From a checkpoint of a small image autoencoder: 11.2M parameters.
Rows from block 5 of the encoder of a small image autoencoder, named by matrix and row number. Rows with one number belong to one neuron. Each number is 128 + 24 x the weight over its row's rms, rounded and kept within 0 to 255. All counts start at 0.
After each neuron's rows are labels from the 100 images, of 14976, where the neuron reaches its highest value: "top examples" is what is common among them; "colour at peak" is the nearest of a few named colours to the mean colour under the peak. Only what is clearly more common there than usual is listed. The data: retinal OCT scans (Kermany 2017). In brackets: how many of the 100.
# fc1: MLP up (encoder.blocks.5.mlp.fc1.weight, 1280x320), inputs 107-213
# fc2: MLP down (encoder.blocks.5.mlp.fc2.weight, 320x1280, transposed), outputs 107-213

fc1.598 [174 153 129 155 125 106 127 152 134 133 140 104 135  90 119  71 109 129 121 110 173 150  99  94 130 132 116  81 118 124  83 107 161 121 150 138 131 100 115 128 123  76 171 163 149 134 135 135 137 141 126 146 150 146 136  92  83 107 108 145 107 165 147 125 137 101 108 121 102 107 134 133 108 147 155 123 133 112 101 142 163 134 119 114 127 103 123 135 142 116 101 151 118 140 155 145 115 147 134 144 117  90  79  85 109 134 113]
fc2.598 [143 130 130 141 129 161 123 124 127 123 106 136 128  76 123 119 121 123 125 113 245 120 163 118 139 142  99 112 124 137  25 124 133 134 121 120 127 152 118 123 127 173 141 157 115 130  99 123 126 136 141 139 121 133 111 119 121 150 128 126 113 135 131 133 163  50 122 137 169  99 126 149 129 122 125 126 125 124 134 131 175 124  86 130 115 190 133 128 118 124 111 165 124 134 126 148 131 135 121 128 123 130 114 101 136 128 128]
top examples: finding: diabetic macular edema (32)
colour at peak: grey (93)

fc1.161 [129 111 113 131 110 116 104  94 125 117 162 169 148 172 119  99 129 150 112 109 131 139 126 129 161 144 172 134 128 108 110 142  78 116 137 122 135 148 115 116 137 100 177 180 147  76  98 130 117 131 153 189 130 120 106 151 115 130 160 164 128 131 112 124 127  99 141 138 108 114 102 125  89 169 114 103 147 156 156 128 167  90 115 135  91  82 168 146 103 125 135 132 120 123 116 184 125 154 129 157 175 104 149 129 119 140 125]
fc2.161 [133 124 123 136 104 124 111 131 131 120 181 122 122  98 129 111 122 132 111 127 146 126  72 141 132 158 125 127 131 120  46 124 128 148 139 123 127 180 139 126  82  43 144 130 179 110  29 131 133 111 155 133 135 130 140 124  89 128 131 133 133 134 118 131 146 106 126 119 142  75 133 126 113 179 130 125 153 130 132 132 154 129 133 129 135 110 122 123 124 121 100  37 131 140 137 181 153 136 121 132 123 116 124 158 111 119 129]
top examples: finding: choroidal neovascularization (63)
colour at peak: grey (75)

fc1.455 [143  81 141 138 123 133  58 117 123 120 128 150 128  96 123 154  93 173 131 135 109 112 111 102  84 116 127 151 149 149 116 148 153 151 137 120 127 160 119 105 142 112 101 140 105  83  95 108 181 118  69 140 152 136  82 134 134 120 139 120 153 139 140 157 111 125 107 139 108 129 119 139 138 121 141 174 121 179 138 122 157 142  87  85 136 132 134 124 145 109 142 119 108 156 124 172  89 128 125 162 103 153 115  93 158 148 139]
fc2.455 [ 96 113 132 130 151 109 120 130 135 121 116 141 128  92 129 138 119 127 140 120 131 127 102 131 110 114 147 190 134 126 137 136 125 135 120 143 131 112 122 120 211  75 120 157  82  97  89 126 130 153  73 138 157 136  65 120 114 108 134 128 147 128 116 128 117 152 131 176 116 191 106 167 125 101 125 122 131 129 114 122 191 133  88 137 104 127 136 124 129 137 146 119 125 129 119 223 112 144 130 132 118 137  88  75 148 120 122]
top examples: finding: diabetic macular edema (28)
colour at peak: grey (95)

fc1.645 [126 154 154 146 105 136 204 111 126 102 133 122 138 111 112 125 133 147 108 147  95 138 182 134 155 121 100 161 118 142 126 126 111 141 114 117 142 157 126 157 126 166 161 117 103 132 180 124  66  99 188 131 105 113 116 144 156 144 114 141 140 108 143 132 115 161 140  87 105 122 140 127 142  84 104 143  99  92 121 115  19 112 141 103  81 188 128 124 112 103 139 102 124 110 140  97 140 124 119 154 157 131 105 188 141 129  75]
fc2.645 [114 129 123 168 127 186 160 124 135 117 137 133 127 100 127 139 131 122 126 131  90 131 207 123 140 147 109 157 133 129 121 127 123  91 137 119 127 174 125 123 134 209 121 118  84 105 220 131 123 113 166 128  87 114 102 120 138 139 132 124 130 131 124 132 158 161 127  39  65 138 129  74 127 103 130 131 122 128 122 134  22 124 147 134 137 234 122 128 130 123 134  97 129 131 123  70 131 130 117 130 137 130 113 168 111 132 124]
top examples: finding: choroidal neovascularization (61)
colour at peak: grey (85)

fc1.396 [133 121 119 153 144 122 104 112  93 115 136 123 117 112 120 134 122 142 126 111  99 106 143 142 146 137 101 129 142 131 132 136 153 131 109 130 162 143 113 135 124 150 109  94 130 164 124 119 106  89 142 126 140  62 159 102  85 140 114 162 132 155 108 139 127 122 155 116 102 129 154 129 104 116 132 116 150 122 146 142  84 115 137 119 126 179 160  91 123 112 136 149 140 136 124 132 161 107 136 121 100 120  88 176 146  86 102]
fc2.396 [137 133 138 151 119 127 145 127 134 123 152 119 133 111 130 126 133 125 128 126 133 133 110 118 128 128  30  69 125 125 117 140 138 128 135 123 128 143 128 128  72 165 132 111 164 147  91 132 124 131 137 126 118 105 171 111 144 143 134 131 133 137 132 135 151 163 131  67 132 128 140  49 121 135 127 128 143 122 132 132  43 129 128 127 149 226 134 121 121 132 124 125 133 133 140   2 129 126 130 131 100 132 140 147 127 128 139]
top examples: finding: diabetic macular edema (32)
colour at peak: grey (82)

fc1.543 [131 138 166 119 115 125 101 117 121 146 153 128  94 110 161 138 120 134 128 143  79 151 180 111 128 140 137 164 101  95 102 130 112 102  80 138 151 150 144 106  98 177 100 140 106  87 143 115  92  89 162 154 100 112 150 112 120 163 151 131 124 162  95 116 153 141 137 113 107  98 116 122 131 176 115 122 109  81  85 141 145 104 166 134 134 181 114 127 111 101 109 120 120 137  98  91 162  93 138 154 140 110  96 158 132  87 114]
fc2.543 [115 131 115 143 106 184 133 135 120 122 173 133 144  83 117 153 113 149 105 132  94 127 169 124 117 125 103 165 113 151 121 139 132 144 136 132 140 185 125 119 131 166 123 119 178 119 167 137 117 101 156 118 101 149 127 131  84 172 147 115 138 134 116 117 182 147 145  93  97 117 129  87 125 171 125 136 104 134 136 119  47 132 112 135 126 147 129 132 109 143 102  82 124 113 112 125 128 111 104 114 150 115 109 147 100 132 117]
top examples: finding: choroidal neovascularization (62)
colour at peak: grey (60)

fc1.305 [109 116 138 143 124 135 169 109 156  99 112 141 124 159 147  96 114 132 115 132 109 118 145 134 123 111 118 214 125 120 109 127  85 124 142 112 143 173 106 131 106 176 134 158 121 141 184 113 126 121 115 142 120 119 120 143 161 150 141 107 135 112 157 131 121 122 120 137  72 105 110 168 120 115 122 150 125 128 137 136  98 131 173 149 140 150 123 127 114 131 172 101 151 109 155 100 119 151  88 124 127 118 140 146 161 162 114]
fc2.305 [121 131 129 135 121 157 141 135 133 129 120 130 132 171 134  96 126 132 116 129  85 120 144 119 135 128 159 201 140 118 122 126 134  70 139 121 115 225 131 124 123 140 120 123  76 124 212 135 124 111 149 130 126 128 125 127 157 199 131 139 132 116 127 129  94 131 132 124  63 139 124 145 144 132 134 122 135 137 107 138  76 117 127 134 105 133 119 119 127 142 137 109 126 136 120 124 125 129 114 125 144 132 132 145 151 126 134]
top examples: finding: choroidal neovascularization (60); finding: diabetic macular edema (36)
colour at peak: grey (70)

fc1.21 [148 171 142 105 142 139 109  95 170 142 131 131 165 151 137 125 118 105 129  86 116 130 176 127 162 120 118 177 157  94 106 158 123 163 107 131 120 145  93 105 116 212 124 136 106 117 176 138 172 143 113 143 112  97 122 132  84 139 128 137 118 147 124 109 143 110 109 115 100  99 129 148 143 104 167 126 111 155 126 131  93 137 147 107  75 138 141 144 109 139 147 148 157 155 145  66 134 152 108 143 126 101 102 178 100 105  80]
fc2.21 [127 111 138  95 112  85 114 139 132 134 149 128 141 122 119  72 130 122 129 123 117 132 126 128 124 132 190 158 133 140  79 143 117 139 141 137 121 144 134 143 175 137 130 125 106 118 137 119 138 123 113 124 141 101  95 139 128 118 128 123 138 112 114 135  76 143 114  96 159 120 138 144 117 120 137 126 147 136 118 115 112 133 143 121 131 165 128 128 118 139 121  95 113 144 109 245 129 124 137 139 119 134 106 132 133 114 138]
top examples: finding: diabetic macular edema (35)
colour at peak: grey (82)

fc1.426 [123 103 156 135 137 105 136 148 119 109  98 130 136 163 149 140  92 174 119 136  86  94 157 105 141 129 120 102  82 146 138 160  93 109 159 155 154 107 100 167 142 145 109 169 115 113 150 131 109 129 141 157 121 134 110  96 136 118 159 113 115 103 129 102 108 101 148  84 119  79 110 166  87 168 159 119  92  95 139  90  90 135 154 108 159 139 117  87 140  98 139 158 146 155 100 111 142 147 127 147 127 109 118 141 103 121  95]
fc2.426 [ 98 155 129 109 103 171  95 127 113 122 147 154 135 141 129 134 121 132 108 160 101 144 149 126 148 156 174 169 136 110 108 105 104 151 138 107  97 182 115 103 144 166 148 123 149 146 186 115 121 108 147 139 102 145 123 104  92 174 152 143 129 118 142 123 124 127 148  56 120 163 120 138 128 142 121 130 161 122 105 118  74 126 123 129 146 168 157 150 164 109 147  94  99 105 135 104 121 149 133 105 145 153 121 168 139 109 143]
top examples: finding: choroidal neovascularization (61)
colour at peak: grey (83)

fc1.412 [142 145 141 148 122 103 125 192 148 137 104 103 146  87  93 117 123  90 145 104 166 144 133 148 104 173 136  63 111 129 118 113 148 106  79 111 144 135 118 139 160 151 116  97 133 133 166 118 108 133  95 117  90 122 142 108 116  74 133 121 126 115 212 163 137 171 120  79 133  88 115 140 145 109 143 135 112 138 139 139 177 124 140 120 129 128 119 141 108 140 106 154 137 135 159 124  84  94 171 120 145 129 124  94  93 152 123]
fc2.412 [148 126 123 102 129  58 142 157 113 130 120 132 126 131 139  58 127 124 128 129 115 141 119 139 108 133 198  87 110 115  88 134 127 106 121 138 127  52 141 119 147 175 124 111 176 157 174 130 131 142 123 118 128 114 131 115 143  87 119 124 126 129 150 125  66 148 138 122 164 122 129 153 131 122 142 146 147 111 118 131 180 128 110 137 151 163 134 122 140 122 140 112 111 136 138 188 130 121 130 122 118 124 122 114 114 121 134]
top examples: finding: diabetic macular edema (46)
colour at peak: grey (53)

fc1.487 [134 146 110 134 145 138 174 123 173 150  84 144 152 155 101  93  82 137 145 104 135 126 102 151 118 135 129 153 136 109 104 119 113 140 106 122 128 133 135  89 181 150 126  93 121  80 118 113 155 130  83 142 128 118 101 132 155 139 142 142 135  93 159 128 101 155 142 124 112  81  89 118  91 110  95 140  99 147 142 138 140 105  93 133 114 133 139 120 109 144 138 157 136 127 139 146 120  99 132 138 154 120 140  95 136 177 128]
fc2.487 [174 136 131 136 120 126 114 119 132 135 133 116 134  66 126 126 118 140 122 135 141 133 110 131 145 194  99  95 128 107  66 131 131 165 127 125 133 132 121 125 157 108 139 146  88 114 120 123 131 153  88 120 176 125 104 120 127  96 126 130 121 124 138 124 123  97 125 153 214  69 124 128 122 134 132 127 143 131 116 130 149 132  98 130 103 189 121 121 128 125 124  86 123 132 136 176 140 129 128 131  87 123 121 123 131 133 123]
top examples: finding: diabetic macular edema (39)
colour at peak: grey (85)

fc1.652 [157  99 121 142 123 124 114 169 151 158  70 130 162 128 154  88 139 163 133  97 120 164  91 149 105 146 153 142 135 125 118 147 136 141 115 111  84 147 143  98 127 110 113 115 135  97 140  97 132 149  67 154 168 108 136 146 111 123 132 139 158 102 124 118 139 184 136 114  81 114 152 149 129  88 140  97 141 145 149 112 137 116 103 133 115 149 141 111 108 117 120 145 101 113 103 159  99 128 130 101 154 151  96 123 114 136  88]
fc2.652 [117 136 136  93 127 105 109 108 126 128 128 116 122 165 121  75 116 140 127 118 102 111 106 137 114 137 216 157 136 113  97 114 118 140 139 134 120  81 145 120 160 144 135 126  97 126  86 110 127 122 154 111 135 120 131 151 126 137 133 125 150 130 140 121  55 117 130 116 165 107 135 112 122 130 121 136 141 118 148 119 125 131 124 141 131 161 127 125 115 143 143  96 126 123 138 232 122 132 122 124 133 112  98 127 136 142 131]
top examples: finding: diabetic macular edema (33)
colour at peak: grey (84)

fc1.69 [131 111 134 129 131 148 210 115 129 129 121  93 126  99  91 117 140 135 149 132 100 125 196 113 134 143 126 154 128 122 102 155 137 108 119 142 113 165 112 153 162 159 163 138 113 115 229 140 116 127 135  86 118 135 108 128 153 135 146 131 125 126 150 118 111 146 129  65 117 105 125 152 125  81  98 157  91 148  92 148  87 119 142 103  85 188 107 130 107 104 176 109 122 131 129 103 110 113 108 105 136 125 122 171 106 173  90]
fc2.69 [ 66 125 132 110 128 132 139 128 128 130 122 129 125 114 127 141 142 123 122 138  63 144 215 136 139 134 125 168 138 121 139 125 125  97 125 119 128 113 119 122 175 181 129 137  50 115 240 129 126 121 139 122  99 152  98 133 151 107 131 134 144 137 147 128 104 155 129 124  94 183 116  87 119  98 133 128 135 119 117 124  77 117 110 123 146 206 129 123 133 132 159 101 129 112 131 139 133 121 124 126 112 133 114 123 126 119 120]
top examples: finding: choroidal neovascularization (62)
colour at peak: grey (90)