{
  "model": "image autoencoder",
  "dataset": "retinal OCT scans (Kermany 2017)",
  "train_examples": 98430,
  "image_size": 48,
  "crop_scale_min": 0.7,
  "horizontal_flip": true,
  "translate": 0.12,
  "color_jitter": 0.1,
  "bottleneck": "plain",
  "downsampling_factor": 8,
  "encoder_arch": "vit",
  "encoder_norm": "layernorm",
  "encoder_norm_position": "pre",
  "encoder_activation": "gelu",
  "encoder_mlp_ratio": 4,
  "encoder_head_dim": 64,
  "encoder_fused_qkv": false,
  "encoder_bias": "all",
  "encoder_qk_norm": false,
  "encoder_layer_scale_init": 0.01,
  "encoder_parallel_block": false,
  "encoder_dropout": 0.1,
  "encoder_inner_norm": false,
  "encoder_patch_size": [8, 8],
  "encoder_conv_stem": true,
  "encoder_layers": 6,
  "encoder_width": 320,
  "encoder_positions": "relative_bias",
  "encoder_register_tokens": 2,
  "loss": "mse",
  "latent_channels": 32,
  "decoder_norm": "batchnorm",
  "decoder_activation": "gelu",
  "decoder_widths": [64, 64, 128, 256],
  "decoder_blocks_per_level": 1,
  "decoder_block": "basic",
  "decoder_attention": false,
  "decoder_upsampling": "transposed_conv",
  "init": "xavier_uniform",
  "residual_init": "scaled_by_depth",
  "optimizer": "adamw",
  "lr": 0.0009,
  "beta1": 0.9,
  "beta2": 0.999,
  "eps": 1e-08,
  "grad_clip": 5.0,
  "steps": 13400,
  "batch_size": 128,
  "epochs": 17.4,
  "lr_schedule": "wsd",
  "decay_fraction": 0.4,
  "final_lr_fraction": 0,
  "warmup_steps": 670,
  "weight_decay": 0.1
}
Rows from block 0 of the decoder, named by matrix and row number. Rows with one number belong to one channel. Each number is 500 + 40 x the weight over its row's rms, rounded and kept within 0 to 999. All counts start at 0. Numbers have three digits each. After the name is the row's rms in percent of the matrix's.
# convs0: first 3x3 conv (decoder.mid.0.convs.0.weight, 256x256x3x3), inputs 8-15, a 3x3 kernel for each
# convs1: second 3x3 conv (decoder.mid.0.convs.1.weight, 256x256x3x3, transposed), outputs 8-15, a 3x3 kernel for each
convs0.15 105:499490517497505503494471534509521558480574531508468565469492502507608529478440491491540516549520508508486487494463511511443409556552561527498505471537468523505488497485528491556584520595558543491507490532492522484531
convs1.15 103:500489507518493499476545495511514518478450495487485505491471483468491477494510494496528533481561511519523498471462442459473479507498507555532513530517515484469503537549554493501498510500512534534558534555586500530501
convs0.16 100:484538570586460511511532488504517528508527486543491514503520548528519492505546513555507531554476505519543479407399476481522521523565523547563562486496495495521478520546495481453487538537522467525481453493463482539474
convs1.16 095:427475460423487488495499463523529508451485486508527488481503502499491460447491455469533486497460557517423496500532564443507474510548563517534520515520524435458473478504518484435506483470495504497549468574555575551571
convs0.17 110:489510485464461516437439488453547535518534486498503516485477520506525527489520491471444452502485445505486511452486465513497506500496519518555515513540554491536509515551505458539495487483499417507510491544498519521507
convs1.17 105:486477488445525496494529485504509494488534475507531526505497524474548530510539465501478466524550561515438434484492495514541562531479588501502512503535473538541522497485490487536486508567470463518491485507493480537523
convs0.18 119:452473483466492532483468493479525484489508537471469432512495488486450511484505518489451505520465492499518515543552546523457541454458460479548492445457429519503527461452433462482496458459510548513565459588472489498548
convs1.18 127:481503506452472465516512500532550498516531486571539540524535506541422516475449471487494512484448518489441500523552503503412550534482510502468528520501475492542507504553506502481499503494503515507470535550570481471479
convs0.19 120:451460494465400502490485535495495510465503529493510528513524458470478465490496494525553518457478525527490497455477471500534507462486532523509503475425508503492502529545473520472442502504473484522534525414488518506488
convs1.19 108:480500500467404489515504507499495519479451462456480451516517515472492487505516491518489523581560550492467482483514485471524465488529505528536501492511518452499479495514525544434510542543511495568535560521553480603519
convs0.20 093:455489547527506517505477524519529515490550517494539512565474522454474454481539513490538503526549509523516541466523513427458418515509547518473525435529471501529486478539470565526530448450462512519476452409510520479497
convs1.20 091:508507486498490458487485479513489517486458532498481484485474491505482509465420513499488439468479452504510483509514526567507568498521477490461507474514465450452532498512538496458477505557475546521498518503551529574498
convs0.21 104:501490502553504528471479523461483476478472498494546494528523480507469512519542520509479501532555574515539556469473500478458460468491487500494544479476481519489488496467502459428473411363441483453470444425464512503482
convs1.21 109:492469489515496513496463460497502533475502516474491517471442450480448474490472503527501507515439436502483482518523505457495504497471499499494475533523538493489480527504527494514507486477507470506496489526545534544516
convs0.22 100:512497518498508490498455491460504481491478490505541490450457449525462488535510533528534526514477499512489520493541475493510525525521521501487510496512493496561533409432491499454475519493495512534538453524491490517491
convs1.22 095:464464463485486477507529515470494517504585483459500485460487483480488539395394401486484489493450489493486506520508519510494531471429417515554506501474534498499479500504517499480503502524504501525514496481488449448403
convs0.23 098:498423449434497477487549492490497455444479522453510537472522489478514487479467472492496489544560502570519556541562477477446437442422441508563498576484479520525486506487490505515449508472463501502507524492466480431466
convs1.23 086:488491503447454430468463468462489507453555533548558484519509478501506455482513486471483499486535492477461522521527500536469506503473484503511501504454528493533468496517524443480446509509505539506511557499570538440466
convs0.24 098:477476520483500528492481491514540476521456388535430474522481509463320309517523454517468472514441483506480468491507480503504451502509509499474468483499527502512483465411450499431460424446451505506502481476438541517508
convs1.24 091:486525516521536506502459516512524509505497516513527500471525496509500524506494526505486526425383465498431471514522516518555536537518499527487504576541510513519491493516510440465509487503500507499441471495463468484461
convs0.25 078:563535553469455476513465508531544471507454466492472468512530515471474518466538501522447511473484496512458529476512463482453473436487524451492482501564551488555523511474520505466464478504503483474439486485520447481528
convs1.25 077:466441486462522508455451465515524553506522500528532507523536496518519550513508484522527492524451486472510503540509571533483525543521527491496485494523477503509519514508517503488476508551510467467518473462450521542531
convs0.26 087:563495522518549476465532529491534520474501517508536531526512500477451482488501495453511498573585580543522474520496466456474498481502500454477449422470507465519508454508503527523548445490497502469507429434464505493493
convs1.26 094:496499465462512513484484488505509481538519523486461492476501485510448496484439522516513506520456455496484506508517488492516481479425469477523499506538545479493541522479526512497522486510462517495484494525594566523461
convs0.27 091:507547498459448546533482452482415431508505504497487476492567468486528458489502503482453512518559483463498512511498407459479484436462441479527470487491539515513488529475468502550534548518532489524462474483472440417505
convs1.27 095:490481452462508499509500515493452479426472506490477491502482496503513490408517460516512536514488482539565504527497499489574494557455514486441460583482520424503473526512536468482504522532557593567569538560542605397506
convs0.28 106:465501479534492485577526560531474465541478461461518586515497533530491473496477491505468469514517535506574586539566502468487454407427454475485435454476502476498467494476547517478454563474529513571502445448444412457451
convs1.28 096:536508490478481527483497469484490484456453487451520540475479490477483477522503522482508509501495463543475498493571496475423473447545494504486542552506465504543523492534529501533522484524486543484530520420532468440498
convs0.29 095:495475510470512437479444512513503482496534490486505463532539477505538460495494524528538567532487496513507531525514515503470514494477474515476493481547438529451506464453456496560528487481512488544497534566493478448494
convs1.29 090:477465462495499512486495474531510482557502519484513492490507501523501506473472475517530527486545533480483471494504475514508477487390421490470507528596513535472510548532487506473508473504494514536507507493521510439501
convs0.30 126:490509510495516520498531508469464484488482486516501511498480482495496527524513501540537528495524502447442462443437381487526553507485514525497468502481512487492491465492504478451530485530511500469497465526496513528511
convs1.30 154:502513497524509497488542483504519504492514497514492489487467499470462467446415443510481484500451486479464489498477502510500508572505520497511498512530512459419478516515519528564511517526508480500512517572470580602511
convs0.31 081:475531527501519495515552502503527524554537507516496521502512441473468515560536490468501518519549561494494477475512456454473475497479481474439457458474448505534537477457441579655490495495503466507471537489513482529498
convs1.31 080:467474482504545482479457487502488543486505483483528455502497469475504471480451547500512501558483463481486494504553509496543494470513501508497513475525555430509495492476499494505505500510544475558516528591501495494510
convs0.32 100:500560498524446515470490515494471537524518480473460492507493551475558549507548529509493509519531515507476489492468477489512501524534493460450535436490420498488478481465533454498504508444515492487478474520445516520529
convs1.32 112:495449453493514528471480485537507505485464501516528516498529492507497484484503486488579499532540507469473492516534477426573513494565501537502510573472485499472496546490526454511511528536547555406567456616482554529564
convs0.33 087:521485507522478500531471478502498501539529527490530502520465488540531552517534504574532503548518479477483498507480460539483471526471461433540550530482457552551511522470463493475495506500490466530488494508529516479511
convs1.33 098:495488484476528502472540455494509495490495493499447456465484470443485420421456460534490492494484524502514480513553532538543472528520501514513531514496530490479491485486480519471498484484495497493501495451545560548541
convs0.34 086:529503481513540480560526462493465497475489479505455500537480478538531461519491512508501557562564585536553543510525497499487484494498502539468511551463475506558567492548476447467486476493479489541510390406437519476497
convs1.34 088:477504490519543488487461499513550531481476524483436526489470458475466474488486500501483512498446483484440520498503491462475488440510486510525515521510521501522560525533532513500510527484508500542500485515579503549538
convs0.35 090:500488482549529528539550531479485469465479483484505524429476497488516474548520558512510521418448428498460472464492447520464460530517524571543528463496459549534561525508499539558527504493512471501468513523466517520485
convs1.35 075:545529519560577544558600568486476506470490485507492520476487512513513533512517529502544533484405510474515458456490453478517454515523550518484489578531575534509541549529537490522453515475476514545509454545458471493517
convs0.36 115:494541475506540524509504508484518501554552538479455476462489500492482544524489523497489485486511515534512537434445517498511455470506484529472487518503504531505518535547535534530506488572457473423468499495514518526557
convs1.36 086:466455460470491490466468485509488501476525464519523491499484495460510496512458486479486464524508504521516547505489507511514518520453489519501495503500453462457467492461453470456502496512493498474502466477473461534513
convs0.37 126:462488476464447534508539527509549516503516493490465439508501488464516472470496469472481486490493534510546538521557496481478392481471414517518504481506544506531481482495511487514535514515503562587505440408443525507460
convs1.37 115:492503490495453485478511527511514512480491483540523511520484489440506492499504480429433468495488505485456461505502503473542478503506455536554545488406464472531518525506522485476498524527508526528529539481501435416414
convs0.38 088:517487484567546478521544502475505543529544544516518477544570550495523504466498500526578519480519472473532485481515494485526534472471528526460526453415426552533508460451485531542471487456469526514493486525498533524523
convs1.38 096:497487471505574507469486474495478520466473455490577445501532518490536469473467476510516499547542522497461512482496485493496471501508527504530526525535528508556533493495492520522538522467535494498505481496496502427578
convs0.39 092:471466549518531524537514500480521523529543532529539516508566552470475454533506504534552501477486514528517523467497528435480505473525490515475547533497476518518502466472467536512537477463491525523546475427494553495516
convs1.39 097:518497541497480483478508514478489500475459485463466466471484470483527484452375413511505506513459534507503494495536479492510442490487502486518512508508578442470449533533548520479487512492513453527462536570527447512557
convs0.40 113:502464528474560552528500527473495533513542469499537521505442535519454540507526516478489478519513545520523513541487487471448457530519496547504526499480469516469521517496496528534513527526520545501497441443489521508482
convs1.40 114:498470479493486494484455493496494518527546530503466545475441474442440506474426514509490488518470499501472465519528508502509513451372471501508515519496485518534500544514518522531542491506505517541528471472498475507498
convs0.41 105:523481450469467472538511495499491513460479498458467486474525475507556446501490473483520511521401462507521504548573551510507452454478447494475461448580469467480494524524508471473480490489500482470508494564439507428499
convs1.41 104:490466485470510490517577517483484526500548521475510510536480503526508511461455494490483490507467501481474480483526507491592535441447453504486483548576450534544567528506513508540567504485485527507533459476484552499516
convs0.42 094:495548539544506510530524492462504541477466492487505533545479551530483555489470562544507514510575524511469491483481435532458464481478496471500518541457503508515472530521488473498507530536499468443466473488477502520470
convs1.42 082:480482520508519507483467502523498487498535480495482422470499508481453508447426468518500495483512492468447549533487496516562546514547503476540514550482511553535522461471505538496532495455452515580450431504421585582523
convs0.43 088:491529504461465433496488520527483494539505468505519505456502500544507450469526490494507495491563483471469489501475478489493476477517465526537497496466482521477483490468475507504447508533502484457514521535509533549496
convs1.43 086:532469532496482517448446482501492480463468457435495506496508486484540534475507486525518509585597563515499471482522478489409510538489507483532537506471500516496489510531519521509541466519497465493477442431508510607549
convs0.44 092:553477500494531536505529500492482527501458466519522480529513499500456443548575502548546477524522462483471495512503467542538473521513489514529532501522509531547477417427457545474496504512514517512502476477473529539493
convs1.44 087:490493485456483444502480505502484522512492505484482480477477501504519508455432413483517517497509506490537528521481516514482477531551455488536485533517500495446471520503509504525525501504503531517529509515499562570402
convs0.45 090:480482536491471459509483514534466503494528467532516506525486480536516483524512511509564538490495458514462512473484466497520525505472526453464450496494527495505496503500470465443507496495486444504464496461489498514516
convs1.45 081:460482498472522504550492514480531488531474521502464444510485485502499485455445447492509507455474473550549486508467493479513459517493457522496499490526504482406466488490509512500506493529529479490466512457479539472529
convs0.46 110:492543482507511504502505512495481492457442487507519486483504542483456476490547451533528541494532488475477449491506511501494481497507458498548511533484486499526530500504505481511499511484494454484473467479434483546536
convs1.46 088:542513536509502506510483494542511507495529507494486494530596541492512508503506485570618550484442482537495522538584557525511534484495533452457457593502528506493484543594563503559524513532527455388484535512576527535527
convs0.47 106:476506523499530478500500507521502492518506423473534482533450496520535482496543570528509474524483438506487517468483477458501511496497513507522505494506481505555537528488474504511501490460457478499521492544462478478483
convs1.47 096:519480489515555510565549536502539553513469475497508502505519507515573490533515498496458471488545541489517490493492468476413431521529520487446461565507540518499497531550544472495457502566516492488442455407462464507508
convs0.48 111:517495545494493470469493497490517482486498469461477483507573517524523516555519514447493490463493441482493509551536523480507490460475403480506513478536461517491479564532526535560501513499462526477519477466467459508482
convs1.48 106:485492500454527481448488471507495537476425489488549512539564524530574539443452449491524510547588517517512504491503507508505484490485478474457509481522503512460485490505523496490491523538522473424555424396465534613558
convs0.49 107:509481484500516503516504500493497491475497488499493483519510486479455507461506547530553528545532533502535508514477536459486458510458427491446458496503525533468519513493526525533529512521566488476476450454432457455423
convs1.49 111:499471480432435432471472481523525509521523504434477493473462475505495478487493503526543535497488514521527516513513507542550544508465460488439453515466502457488459536552578482507492469480508558561552555559563501577529
convs0.50 098:523528517484473486478471539522526548519505513485490498508511536461450493471491520511511492556540516485520514550519471478456433503503505495439519520481488560514518544556532539551528500519526498510550460485467485470485
convs1.50 127:458467448507499470476441513498521517522534513493468470458444461483476507454443474506504491523536545487501506522500482519518511471498439498512501508485483508523499558551559547577550525495527550581519510510512529516521
convs0.51 080:519491548507497501523561520464553523507525519506444462505540499519467486465537496549498515514511506494517513462473507493483486442493422471541438520515516493499515538569538454526538532528531503543478452474520508425462
convs1.51 075:523553485523493476505529529503516478500484539503469434507489495476457468526497425491511448481465476492490502552524568433490486444441478482468501519560516478506515516555530527517470510470540473488553491490533439470529
convs0.52 119:548530540518504579418370493482512495461543513530483503501497465505536520549530536444493496413485536479479496489452492485519486477519553462476496468449482467471511501450503501469494471405490487450504539565510515485541
convs1.52 105:505472475463439520458495502502459516479518497492545466499502531494489540495520520513534498538518477521502474510513520524598546605579587500503520485492560442437525511487522489421454519509521499493524534692565545494577